config = dict(
    model='image diffusion model',
    dataset='telescope images of galaxies (Galaxy Zoo DECaLS)',
    train_examples=88335,
    image_size=32,
    horizontal_flip=True,
    conditioning='none',
    arch='unet',
    objective='epsilon',
    cond_dim=128,
    norm='groupnorm',
    activation='relu',
    weight_standardization=False,
    widths=[64, 64, 128, 256],
    blocks_per_level=1,
    scale_shift_norm=True,
    attention=False,
    upsampling='transposed_conv',
    init='torch_default',
    residual_init='zero_last',
    optimizer='muon',
    muon_scale='spectral',
    lr=0.0086,
    momentum=0.95,
    nesterov=True,
    orthogonalizer='newton_schulz_5',
    adamw_lr_other_params=0.0011,
    grad_clip=0.5,
    gradient_centralization=True,
    adaptive_grad_clip=0.05,
    steps=17500,
    batch_size=384,
    epochs=76.1,
    lr_schedule='wsd',
    decay_fraction=0.2,
    final_lr_fraction=0,
    warmup_steps=3500,
    weight_decay=0.008,
    adamw_weight_decay_other_params=0,
)
Rows from block 5 of a small image diffusion model, named by matrix and row number. Rows with one number belong to one channel. Each number is 128 + 32 x the weight over its row's rms, rounded and kept within 0 to 255. All counts start at 0. Numbers have three digits each.
Before each channel's rows are labels from the 100 images, of 14848 (inputs lightly noised), where the channel reaches its highest value: "place" is the part of the image that holds the peak. Only what is clearly more common there than usual is listed. The data: telescope images of galaxies (Galaxy Zoo DECaLS).
# convs0: first 3x3 conv (model.decb.0.0.convs.0.weight, 128x256x3x3, each kernel summed), inputs 0-127
# convs1: second 3x3 conv (model.decb.0.0.convs.1.weight, 128x128x3x3, transposed, each kernel summed), outputs 0-127

place: bottom right
convs0.70:116112181137119134162144124143123123154120166190099089155088119147154131122166084071108143125129099097120076116091120090122118089161148123140097191179084112157117061156132131120145109104106121125126132110218118100115129148074092114135156131107128113129153159143156145120148128135146119134117106103138141118163122131148163161099137112113085133163116169125130122096098163125128094122154
convs1.70:139156140144122154087156076130106157092121135120146093159142141156212158118156180178135068113108074156207104072114123147112141132163114104167154075116124145180112111185114150091099118179123149167146085129110113120106146093115126159117138093156240145069149100106190134200092143102168116146104162162176158103148132133164177078148152142150156140142149084153115145116122172134133131141166

place: bottom right; bottom centre
convs0.108:128116133133124121143139116141094088134128161157073132159107122103108145141134127118152159118111114126124137115122106098083084144138095131095123179119177114157139099124152079144171143121115136155095104076255091089175161143110140134109132153082112074120102086116088098177090154132164127149132116121146133158161123134101127134102099125114114145100111129106125156122133110139092116133163
convs1.108:085119166133084096073082084104066183172105112116159122087137132166093159126099113130136143101147185130102176170145134158128132141128120104170154058151176142162157079143140142201140139151173121031121098166176095118134113117152088110159166129127166124122094140108112122110123126133054082161130141077115161140118119176157133120146154150116137146147154132124048059144107160121177112148053

place: centre
convs0.93:189152101137117133100141100136164198118124105106129086119179033196113097139138161172126069135119163192145156139143141155171102124119098101157105163131195120150121152158117157164078144091043122134153096167154117178106113160120133123085177106157173112075089084133093166117082085069084139160158162113055177142070128194122139079107117116098126255078112164097105132101110146167088126147144
convs1.93:089128133114136122127103150131101115174195142088154144128109162105132109112143177139132128114126160121147070148075127174121126084140158140141167163117151160119126119113128130152160128182073082162127124073124160134157124077173128166192112121134212119109119153137146177165150121088141198060111145164120144084118102146151134076100059064077184110115096114169145141129167206120056162166152

place: middle left
convs0.101:181128126085177175142168169115085147102181086102190115095124124116192145176136103103114137149091151124132095121166104176170138172082146121138165171101158152125103102082165103162135135089174111130093117127127144106126125216182169105164054126076130177142154107109191090199174114098135144151127103157094088085156103121047056136119159137104034105193135103132124110124143122079144162234105
convs1.101:138121135123173179082128102214094107140121128133168164174123187110021140109073157187163148123071116133128179157066159145131142122112068112137106130084178157115096090144142147183160142183148135094109105102105119176148162108128096092095133109104056156128127154134117159106112110120131110047082158146091152073129144107132124156141174106180124094175159143118158138147102121138148154124129

place: middle right; centre
convs0.31:139149085156152158167120120180151132141155142145138146138148136167164114126142085134065159137106120133155123165082099130122168069168125124146124125045132112147134062124127142114120086112134108134074100062014126157185138130132139085104181109129103119138041129135150136158131145097173115140132125109173140150176132106131147172129133097185128120148135182031174127153137127143142130111101
convs1.31:058126101098124131072120147170151050087133121113126179158087120121095167151152130158148162158159129151107112115160088109115105112121122115134127130111170136140135139133088103138080116144129091163149097103128137133113097068085082145107119075187107138139165102141129094168135121160098211155074048083082125121137087110105113151141083079104129162236142138172117113162066148174182145141122

place: centre
convs0.27:108120167255125161098149172114208154176122154132153156109126155142173140156109147167154121113149138111169129117129151150155125095065068141042161159154167128152133096203078176137166078155139097063112132125118171112112111186139161116112119139053157024123119170105142154165177144090090099108095161129130141079079170142059124159148172079126150137161131093113149164113161194104157140193140
convs1.27:174172148136116181094120180154102084130146136126162122122111115174122119108112092129133189130133102185151133132139139118172163135150132117168213158139101155098206122134131108166111141131076200159170138107074111186079079091113113070135135122136108160160144118150191127158126114117092193141076200123132144114099165079117102134156167105152129172111121106085051104106152172156141151174137

place: centre
convs0.13:129116168144124176077146110138142083112168145108114172102166125143121198158199134109144128183131122135166145090190079131132143116100134145092128192171120127164139073122127158103087094135207151078152200098095141107112088063105145136087098172086122149133116002151037090107176127065092120096104100141072166142156140100117147122111171130157150049159187134125096132160121104050130149146142
convs1.13:139171132146124164145077121106146135153080092185176086138098111166207147127181076186161065184097152133102093151148086149147106061126100141080153105153111179135185131091102144140110193094137126103147064112122165120130168151145138154101132172096095127157123162152098127129144146130124106119104123122105086170123056125116133078138147144156076129086089069152108143108128131098206155153096

place: centre; middle left
convs0.14:150088131039108124135050180127097137069082065155054130143168096148038136122118144143072108130145133128118146141124131084122141159142193139202084132131136122088164173168003159151078175124160140150098093108160147188180164121112056157210146147171089151172178087043081163095036149102098143122163219168132141092134097150127169075089115187092153103117167154153132128122115066137144125195130
convs1.14:171144066127088160174099076124122118159138103157123106120094092132168126109107147081102147118131135058183119140128145108165077078178148155166119117103132075096157155118155115131144133132098133109067104169162136126140119142143111116131057066162086129165092165148134179175109132112075127107121066131063119186116140056154171088094110177137106116149089103085121065156154142088068148157106

place: middle right; bottom centre
convs0.35:134130147176098143156120131121135150131117148158164126124139157106175091142136128144106157124133139165187120138134145118088143122151073174187129118099153101150207109144108139127070102130128105105059113137101139121104139108127115129129131079129142119112070200144120143166136091108132090137173152124097093116196093122148183150103178142058155096143119175036130107126108129183150166118139
convs1.35:194098092060119144240162149139139130124136100095107119148113111103165054125170158084134054128142103123126110151155157106159095113093129134093133132146098117089105111142107114130160123134167134105119140118091086204171176209083147143087127120137149111076131157133183122094127150089190194107132108116164124118129140159143180114095092161141163124175141187094138137107124124097177086117149

place: centre
convs0.20:122129121128119123142099144144138149136141092166111112175126128092147146145137126121129105201170164142135123147118146167059102153127123123137139168135140133079184158145149143163108144103110174139149120148115120144100142095111102145152127127219136112168115086149130196115094150080099164116058135122150124105106099077170118111130098140100141110173085178161153157143053126135126151097094
convs1.20:129128205128177151104161127204155091138131178178079122128144134168151105135180091180170121159105166151165162132157102091117133161105090106082106191111126139088083083121162225147075126143110164121173134118115198169129113125162181141165153118129120106082090156120149103157125117121126095154122121147220118129131170120132145144129166113120104079115117191141139150088103112087127182140140

place: bottom centre; centre
convs0.16:112075094078160137137081128141084170120112176130178129106149091098043125100174147074089119118138106152151135139137101153157115156145113174134094123167126127134182157180034074154118125139055134112126184056200150166140136119104104142207177130092086126117196128110123121140082190142064130095122153152158146114089160110070096125120074154145091112115165172132115137125136081107197110255160
convs1.16:114100053160152139138076107133100171124068164131108107182094040146146094125047121138105165083126166113174192070136156121146099127123083104095125109121136085084128142139078089100115175181153093115133131151077142172130071118166115164166064135098145167146114178086103147177169120097095169109109129118140073108141106124121133085183147155098145080121142119133128106155109105157121154122094

place: middle right; top centre
convs0.84:163104155168127092089147168117151154189081063153111114145064136166176157134138117168150136098145107142127139167079169142161129158125161111125124081121154001133049102115000157166132135127183104125069072008170157142146137168133126130162135126172154114119147212094120166162168178079166144127167121109162117145126124157118146124126084144161078167084098140124130115118123000108151137136138
convs1.84:121109141135102182113161094141129137136109147127122126122137142136150212128130138167119147116158134148122043160138102127085096166186178098139119113130167129119135111098093054083121097134127083106086099122179121081153163145107109144080126080086171118126106140134136132150129096094146073133105114179085132180071074116127187123132190205204073141112194094149117130176150143095084170133133

place: centre
convs0.89:147183131124150146106172124142052162141183114096150066126091153061127138110175114060129127206148158138171126099171151187162123144119101129203102096144137140117126105103136095132103101104191124123092109091093138142110142138166120088132096143076134185175120138146159159168180131101056168112138062129099123109149122153102121144097165155142038155157145141038129093142126175165135163161115
convs1.89:153101104091156087115097085111151113162089127160130096158132096094115128097091054100113101146154154152106127156154098150157093102115203111097143108203151076119177109090131121124152178156149082081169172144140113150174172127114204097106188124115177149073153108149087122113134135098097136137189203135089108136112118140102182150100064148145141151059128159162083145157136133128169147132118

place: centre
convs0.79:154136127093109159166108104115149075156177129140161124108135145140148116164167160113170166135145113127137175127135098124142118122145113127129169114162102106095177125091117160139142096094097146073155119166123130156142096161164124119154118108171179138129074137066062158148162122109077128127150145168111091164138095144106063100121156171162166079108143130098149162166133138152134139189102
convs1.79:114174145107063121156116142082061221072129149139142085045143159130171156109169117097109115157139136085134136122171157147135123102114126180209056131128099124132111136101183114164095107111118138093160120163158134126124110133146101144152121191084189130066083108099139130121203134151118101159124205112142083150123062084116116159107074145118160159139124127110112121096131123132151134122155