config.toml
horizontal_flip = true
scale_shift_norm = true
attention = false
upsampling = "transposed_conv"
init = "torch_default"
residual_init = "zero_last"
learning_rate = 0.0086
nesterov = true
gradient_centralization = true
max_steps = 17500
batch_size = 384
warmup_steps = 3500
adamw_weight_decay_other_params = 0
Rows from block 3 of a small image diffusion model, named by matrix and row number. Rows with one number belong to one channel. Each number is 128 + 24 x the weight over its row's rms, rounded and kept within 0 to 255. All counts start at 0. Numbers have three digits each. After the name is the row's rms in percent of the matrix's.
Before each channel's rows are labels from the 100 images, of 14848 (inputs lightly noised), where the channel reaches its highest value: "strongest on" is what is common among them; "patch colour" is the nearest of a few named colours to the mean colour under the peak. Only what is clearly more common there than usual is listed. The data: telescope images of galaxies (Galaxy Zoo DECaLS).
# convs0: first 3x3 conv (model.mid.0.convs.0.weight, 256x256x3x3, each kernel summed), inputs 128-255
# convs1: second 3x3 conv (model.mid.0.convs.1.weight, 256x256x3x3, transposed, each kernel summed), outputs 128-255

strongest on: shape: featured or disk; edge-on disk: yes
patch colour: brown
convs0.190 086:124130106109145112136212163156153125100120148179076104131097172155126120173165158154117124113128150139139116128139141150146164141140101125131133154118122115101113143129142152109108135128099150143140108126095128168153130195149135115135102147137146154128107103127095173113102148126092067132116136121106147106137109181138164114117099122086120142149146171102124115119149099084082110132128
convs1.190 086:145111130113116108161116118127142156115120135084108156108163105148159113159116162120127157183181103089148149074118159153142141115093134136147113147144146112131119098132090109132124109130076131114125144097115159140167135152074141123121161089128119130128146130108127128137112118117173139089094107140113103146139145086114156130117133144130116073153125100167140121095121142173129143110144

strongest on: shape: featured or disk; edge-on disk: no; spiral arms: yes
patch colour: brown
convs0.126 121:174137136144148124095173122127133106135154117129155142133104127126144122132146130159094178104115131136087144130123107123138125168137149135110097107137141134082163141124193113137138174113107121102101103114121166131121105156136128149107110150165142125122096105141123118115114156137119161136140132079148139181116129160121109113144130145105132075117076152135124146101094182146096129154166
convs1.126 112:102148152173129142105095144113099139112133119134081135124147146141176161121096141140137122141124160111103150148098150176129140144119115130094096132105217116146118121137113142108103111123121120155110105131088138126138135153141137117126134119111110114135137182120120113135146125130118116150132093114187172103105133085119122126121110141126156096094118132180132092126121089152123127137120

strongest on: roundness: cigar-shaped
patch colour: brown
convs0.205 088:135185109124159134140135136135132137158104116130147093135146125104114135123184105138163109089144125134143140140094082124125131119181163164116119108074096140127105135159125123152116165124130101191087114117114096145104096122138141087127118151175161113087101118152137122155182128090134133151121168135142128116132197180127144117096168151098132092069141164102157145101121109118116145152129
convs1.205 132:145067131135102118123099145172120103108120150139147173108140144170118136168121115104114121124091134092105086136177132084152165123123102147167115136132103157126120103100129139134138153140097150127160110120139155124139146141127126131149148193108155145147139111153115137146117136128131130111100210139110093161123141104123169169174134112080153112135134135167065113119110144151112115093110

strongest on: shape: featured or disk; edge-on disk: no; spiral arms: yes
patch colour: brown
convs0.212 123:115048108117154149141155118125141137129139123131145142179155083172145109108154101093180162128127138129108106122135101134111086127140101113083092123160145155154161121098190088143114087147133110104110125097148140108125128144124102153107130106111120132100113109161168118144095145156129157121142135161111107124129141122119132108134118161077140125097102159151117135120157153106128147154138
convs1.212 105:133140133111138178135154132115108151093100138124155118136111100115173183169101125095123142129132159092141154136133143153113086124155183133077127140124172120100097155138115144081121122106112157153146096106072118128129102106139096141108128135123160102134142152140136139114161098139134125137135146110118121124082124134128156151123119135109156111093071141180136103137095103139140075122120

strongest on: shape: featured or disk; edge-on disk: no; spiral arms: yes
patch colour: brown
convs0.44 093:125130118111127110172104111148157155150131136110116140120118122178053147136121080116180134115183142126109126167104132165090100135125112155109114118127108147137112126113121138129146132141172088103134111138121089088088124113137122166118152120115073140122140157177136140068158123144191138140148159168117116116124152163083080137081154187155123136070169134159100161084120106095161150112116
convs1.44 109:098159155166144129130120144131137117136149164136138113152129124124120125155130106155122124094086101148149082141192144123093150107133124146106108137148115162131110102106124152099130172103178133170125146101105108150136127147171183149099090144109145105193151123102120089113105115149110138121078178121147139144112114100117156169163108121105136128108081135123169119140133111126082112109114

strongest on: roundness: cigar-shaped; edge-on disk: yes
patch colour: brown
convs0.255 086:160082111147129169114114132151130135133111143129166113134118111109154128112129143122134119126103149095116140137106140105110116104077143123108102129139125146140122130147176134122104110148090155136150117126119148158144174141133111158140173096111142162117154171130158148154134125137134127133092125189131139080151161095174149164117127118088119115097131102157134133129105110136111163111090
convs1.255 102:132125076103197119089152115124148150099104133129083131139148149122151114129130145098152137108145122124121126108098109144130097129110134120124154141108129142113115128131157135116117110125116072124135110153134167077144128103156108119144125179080155119088153140149115140126102155109166150160152132142117143186102111115110129099134069150081144095105173169107089136140190093145143127154118

strongest on: shape: featured or disk; edge-on disk: no; spiral arms: yes
patch colour: brown
convs0.174 120:132127151126138159117137132128136141150095141110140130091122125110131136147126131139169133115189153085128164101125111076105121136125103121155147131128148167109106137177142172109144155147088124148118115151145145100134168099126145107110140152182138119141157137151127139079167133128093127107121151092086143102159174110121135116103135110126123180143108092156162121108104123102117151118128
convs1.174 116:135119127142159153100112102141087083072122145130104175174059141124114172114183110116102136144118145117146082159137129145145135158098135126145116126146142110146083133081090125115156132134100146147159114097148115099119129169121136127082123126110118174127123134102162109154129104139136135098077130138139121145126107150131146136112161168106141157133043123163137113116156143143145115139158

strongest on: roundness: cigar-shaped
patch colour: brown; grey
convs0.13 082:143162147118143110137098124124166148121129126114133168144130102137089129159102151117205136130118168121108129144121056132089089108124123125182126126078135124153114137157108141121153105108170123102117111105134152141147114127118113105142145138132137157110138093132093124125091144128088149145158118133142160126129133131105093121139147097127139130103109160142125145167155178124135151138119
convs1.13 103:125128140137137105105065116120104107166141097147124122118116127116129154129113090143176108126129118085089109086130166111145145113109149120128129113148092115146096129159144123135099152153114138153123102140143162132152151134109127175105091088124121120144099127119094162102127161108127153124121093111110124118140127150183096080170109140123148127112152112130154160044147124079123135120158

strongest on: edge-on disk: no; shape: featured or disk; spiral arms: yes
patch colour: brown
convs0.219 097:130150149140114117144108160119147090148159128114106096070147123190126104123087160107127125115161152149121073105132150154131163103125134131159116150158142092086101107118171125178107131128147113114136148137133152113135097184107082165146131137098092128136136124161160100113155160119114118120095165125129126119109141151146130101169153150134098116117137128099092157110108149090138160080113
convs1.219 094:116132094112135134141187105128120125106091140085175107161156111145119121163149150110168112116093095119112148138097125165126113159117154145136110149121155129158128149106121171129094134108121132139116078104090119100124146120178129119103112111103148095149116120105127116088149121085131117135117120111113132083117126124092074105091091105096120091162106111149124121178137122160151117148138

strongest on: shape: featured or disk; edge-on disk: no; bulge size: moderate
patch colour: brown
convs0.167 102:128130120110096096140129125104154117106127104121246086101104135154168127118133115116160112122113113134167141172151125092132159117093089154143093144140093067092104088114195113119119134116106101103155137149149156115136117129114086151091163149129134128126121135119143151134130131140146108155130126083162073128157142119168133135127174118164141139097111120118145128099137111147090156090104
convs1.167 100:104140157115097129180102101161117121104179125133008129140077160107131160117120146135150144132080114081108106136114130168131131113134117171157108144140089158133117143133128139139105143150138116098127124078147157145121147114154180131195108121141130099134151169082149111135124102101147152137104094188147135101134123112109144090128093124114120161140171145110119095139090127126164126135123

strongest on: shape: featured or disk; edge-on disk: no; spiral arms: yes
patch colour: brown
convs0.197 080:111104150122120124085086121084117120161130130126134152150138123139151115114116115112124133157101168116146157154145102119101114098121121163120156137138135143123162146135116095111089095108162118109125139134168118131142175145138165101153136124077102160103132146110120130134164145145149151189132105143147104155114139132177124131178154095152181138118107151099210115152151158119120117163146
convs1.197 080:098152169108112140130170124124115096159135120152133106141173126147128137118159102104149155133110090144096102118127149164121119174161160125132154143114086102155110122162096135154126171132124078128093112116123147148132128135094187100085085116130091101128127088129135158160145170113089102111123124110189166160123102153141107106133104133138192128103139122148144102144115118130104160139128

strongest on: shape: featured or disk; edge-on disk: no; spiral arms: yes
patch colour: brown
convs0.106 104:159095130110142165120128128111114138106102108093134113135116117137111137147121071178144149129123176171137144093135121139113170102112113147156168126119117131140130149196114130094170127116109081153143118136115134134119130089132156145155114128127095148143201115115098174117085141150079145101130093125091142106150139089107132111145141110101136148105134102115160106174098093118135095131154
convs1.106 113:114164175113130182140187117135140111097150125112180139158100106114098103134158101103158193091098095107112093131128169103118112133114111160173121123148104130165115110101110110109101136130131141114132104134152119137115144147162152130029133116163154144129117099131139134141101114146133118142107104159094138122107132127132142136095148155128180124124093134116131123101126111136125111152171

strongest on: roundness: cigar-shaped
patch colour: brown
convs0.200 092:074155146120135053160158140172127149136095105138117126110121110105148136143090180158140144095124102100107137121113117136093124136154132102048121162114127137142153140168098141109162148112163157099161107189086150115114086125156143119136115113127116141093113130152164142138160092109122110130137132123116129134125148096101109116109149136127123158126173125146094104122144078164140127116105
convs1.200 100:125148137145126093103102114079123125126162134156099124126135142124098112172078108127137081102124108103133144130159113139088120060116105121156101106124090141145112105169174146118121123134198106147142092159097084128134137120158111126115109144139140082148136165116083139138117129152146176112091088163127155145112107152164119117152163103114141115167121128116125186119137153103137103169162

strongest on: edge-on disk: no; spiral arms: yes
patch colour: brown
convs0.199 085:111170101132190149122146152144126118122097122109114102133143135138129113132125149098127125147135128128137151144140144071141127123115128101113107129054187135097118137123144137120161101132119123143125123145194151091169139136127142133116126132119131119105129183156125140160140076143137116171124150106161135170179173137174123085179127130138130135147177125151141183112117134094066122120126
convs1.199 081:106106170141152113106095082111146127148145137151124163107131128124096169141187102124121130104156140115093148114107149149155110139110177182106099118157106138171120146139119145132102148107095145138136128136113151135090138148085198132154111165104130119146166155082142194087111112132117119090121105119145145106156133143148157117149150114145086151093064142112119106146114156120153147144159

strongest on: shape: featured or disk; edge-on disk: no; spiral arms: yes
patch colour: brown
convs0.242 077:146085127131127140122146098130145128147124143129127127096142146108163155164148132106124166152111141141102098140104125117134137149102141155065146121070129120150098143161183130140106169120136145126138128094153087103123140142136117091123144155214132153107135185154142115155110157141127144147112143121159123141151133119114117108124102094144121139148120128137141116161091142149162136124120
convs1.242 108:130154126140140098107119149113135144126105130095163120105145129112125110167130071091129093145163158113143198138119092125115143133097165127147152119145174095122146141108108123142130098099118137114135122132136137099081133091129149119084130098119143141140118143124134113117136086150102119156148121103073142131113146138117080113081118182146107168133102136102143159102152133099102149119108

strongest on: edge-on disk: no; spiral arms: yes
patch colour: brown
convs0.105 101:211162126118144153142139124129134135129146129147031150134100131146101101146116134123126126126131116165096142147108134150117147165102134187145137113111150115080131101121160127161151136148118108119121095107140097142143131161123137131098133114131096101121082114133117145145129126129151095155126132121140123140098116109095118131151147115143122162155145134114143121137104134091104126088142
convs1.105 102:073103153130108077153172113176109169171095133122064097088138109125115130144144138129127168148126103123144156124145125104115164119125145092102138123145132143141137118113101134081176111141125152129072109165114127130131147117132131126158174123121140119149113161137142106122139120093134136110146113158130134122096131127155162149176136084139124141115049162122146136085088144131114122174162

strongest on: roundness: cigar-shaped; edge-on disk: yes
patch colour: brown
convs0.81 091:169151115155107155101099125126115137139091141133057170106138138100167113127153094134129100138053121120120100101194114129109133101134151105094151147134165122144110153083101124109108111126139136150110127102123117105127156118149140094142135081120108152130167122094125112137113182133122129119102109150148135070093122094149140151134125118150135143175168098149152122134123093109155118126161
convs1.81 103:154113148101083124110097118150170107105156120107147073115160141125170116121118189082119136108131149097120139105052166106139100127148123140126120102149081125156109121111147107148126137108199135135134107156106116108124120113138137149167123142147169098116102127143124130098097158138133163115152121093135141146144120131142076086121100152130108132113124138099121139148150099109131155138083

strongest on: shape: featured or disk; edge-on disk: no; spiral arms: yes
patch colour: brown
convs0.0 086:158152144099144106148162171138143107150090171129179086124116180115109141129145142131078141137105125113140158162125107123115142143131131123162146089129134165115166167160124135166125157142125128160075098104098085143154177094090149106141130157156139112160099125145131119122149122090121158162146153147095133122106157150120155125095135116128122133114121107143171140146122098136118137103128
convs1.0 096:146105139120118138163153133134112110115183138160108126086111088115139127093147110131108147101128106081132102161148173127136138154137113159169115155127144106143130135156124141130120107108142131107143099123183154150112155169130146143111132140130135137118133118127136074130094153146119141130133087110111149140126152130119113144139156176114164100126094120166099135168128133167109114170186

strongest on: shape: featured or disk; edge-on disk: no; spiral arms: yes
patch colour: brown
convs0.247 095:101102139100134101151119164118130127146110148113116155108126117063139130133116155160115128135130094151111151120124128131139141142128147157122124135116119148141147136136067151151134144136117145127131135153084097133168118072117119126109123102192107118168112140117124192141146140152146157155141121117134141147132124087120104132094123116114134136168106105112138121162138111188109127113124
convs1.247 101:123125114133103119120189132144131145167080122159116098154149160110081075126120126106159117140164096113137146107133148121081160127129126101111155132147148122174119119134140114137135149106129092137108105117069150116140158110137148080136133116138151100146137142129095131101129152099125156095140163124092141099141143165111132119151105135095116142100118135116129167122122169115124152131112

strongest on: shape: featured or disk; edge-on disk: no; bulge size: moderate
patch colour: brown; grey
convs0.172 103:147178153094143176136115118144118122109093084106110117158096151059129130096153119138151099120145110136098152091138089147119114164139108152151115112079136101143118118153145143137103149115153141146126102177130132120152154161128138131109129109178147143141100147147114101125135126100118124117126112149092097124140124138139162151102175157121135154110161110164111124087122152153151109104105
convs1.172 118:112140100142119135152123131123155132149093132139098149127162098131052097162145043136109108148107130098145097152169152117147141126171100113155136149127125139115101104131138141176134148103138142142131144100123135119143175086136107117136106136112117116170130119175107162123098139154128115109146133172122141158121121167149136172147148099149134120170078149160111167151142131146154101138145

strongest on: edge-on disk: yes; roundness: cigar-shaped
patch colour: brown
convs0.232 091:115152140150143176128126111170098098134133145100164131125153137150122114094136172135141111151131156120137128106150109159102112148131071091124164158134148105137154147188088126110124121116138145130118132160155115139109106138166137093126149176127121161060161151113113142109144110104156125116118152132134146149156138128144133156164177102125148134164180163112136178083112166147157155118149
convs1.232 102:135090145122149162093081133129200122120129148146140166120134152137110150132113118113140152091139107084093097138151120130118129151144103162088097120114123097131078103136119141147127121142168140173157121084129158141126162066102137117109096126136125109155110118122165156131114147125138117135141089083119152168145133148119081104133125115151070123122119105142133132172181110124104128105115

strongest on: roundness: cigar-shaped
patch colour: brown
convs0.91 085:126117106121118154121130141157156148128103155141125138103126163103158154137162126123123098099099127129134129145122113127152156111139135112095171116135143137129161119144159170142117083119107155153122141114112119091110113071189118127122112049122186201131096122063142114124113154145146110152128125088117132110121090107106142105163127109142069144163139161128144105169158115141105106121135
convs1.91 099:138116132136128077098131124172106106120116125120105154118139151119126123128144129105138118098137141128117167103112168150149097127100134104170096135168131129113111133138132095127146091151111127136154112103120115168138120099096091129142101133145101092095150143149134134093128112122146169100136115138085097200109111146129121111103112128141103130174168105134132111069108135124122118109126

strongest on: shape: featured or disk; edge-on disk: no
patch colour: grey
convs0.164 099:146146097125151129142133115131134089129113157120216133144148122137142117171111139093128180129081109106098126133096098108114110118165129128140153088125145104155141180084121116174161143111125130103153095165162093123143144169136092095131092118092125138138125161158131101131152131114138094165144145131137114114142153131102140156102157117103088087141105131146123156116112155145141139128127
convs1.164 077:154109121110170147115150146117160109148200151155078056152126132150116142121139089127136135121147148115127153116125140135132129108099109095137111147102140111070115130170152149096124111131135123109122133132116133127101145124104057139108159114115131085155101100090121095123139130097094070143103140112143150131118125116089088092163133107115150134096177114125134151152183120139133113120081

strongest on: shape: featured or disk; edge-on disk: no; spiral arms: yes
patch colour: brown
convs0.56 097:156152137142103157153165125135137127109123133111100144163132123161041126166117066143115123133174150137112132125128119099095121138123141120203150123120099126129113098106143166132138112131111097133096108117141108157126170114123099113113122114131161145132093118166105121118140142119082148136162108149150098099157176124110135119072146098118094152128166102140157131135124135105126177088137
convs1.56 117:128129135165117134142135094164133133083127145116147134129108155111036124131172120132171147121107109076141107110109139139146140130115093162180111117153124142139098127120126130109108102149109147152093134135126097125100124157144146140077138134104120102186115135151163115134096125121134128102118117133146145132106133163153158102149122163155114091116077118078141122154136130135128137156122

strongest on: edge-on disk: yes; roundness: cigar-shaped
patch colour: brown
convs0.228 113:100101187106122151140119132140138126121134126156166111158127112121124141134131145151090117112086100107109099105116130115146120184112147140123135161131130124218124117091133077086124088125105154117110129086127122107136104139120151160133113143243136099125095114093125134144137090134103125168138112122128150105138110099143142130099121120121103116105143124118149138165131140128100118105128
convs1.228 139:098163136108100129144116110144128160133107167088088125171120182101151142150138158109167133140097097126160111143177128088110121080143091096098125132175121132123103135099130148125154142135166154130125121124119119138143142147136108148107119141105109113091136147126168114173093114132133121114140132123148143145136135151152082163125147116123095105173120146147116096145120131131108083185116

strongest on: edge-on disk: no; spiral arms: yes
patch colour: brown
convs0.253 089:151114144106103130120132142114099107102115160121096080115079127130126144128125131118092125148073158135151154101118154120095173125103138129159148163109143098094111145160132123114119125116126151132134141132122118162169108149143119122161113099161149130092110165178120154154132136137127131137135081155116091162110118087158118160129167091133144142177118107132158119125155113116121136110122
convs1.253 070:121115139110156105152165101093152107115149120124114101116143109120174118095138097137132109092148101142080131152110094091165083121135129122112144149119160115093106111131130092173135144112112174098147156139124165117136137143146152088140154141127140147174153114107118157132113097118148133135090131127143130095144130134084119144121149208133125155076119153114096119114130142112161131131133

strongest on: roundness: cigar-shaped
patch colour: brown
convs0.168 099:157137125140112173117137152127150158123129103169108105128079080164101159147158141147099104168129126164121130118114103166111124075133120187125132160111113090173108102111110145139139153118123123130128123127106106110102107164117121112141117123120090149114090097178156136164104156139108134149127124127130107114075150099103097158191167124157120121116117110119152154153124156117148149155123
convs1.168 093:115151138117097117132178177138119132108131132135071134113108155101137121145099181154161140069149113134099127164195143100147092101133098153090120106137160137098138149146104106073131098128109172132148133108140102145124096096117126111141176141151141121180136150118107126161129118065162108105132121128066157122154106122144178134125112103127166117120123153140148087109125120157101116105148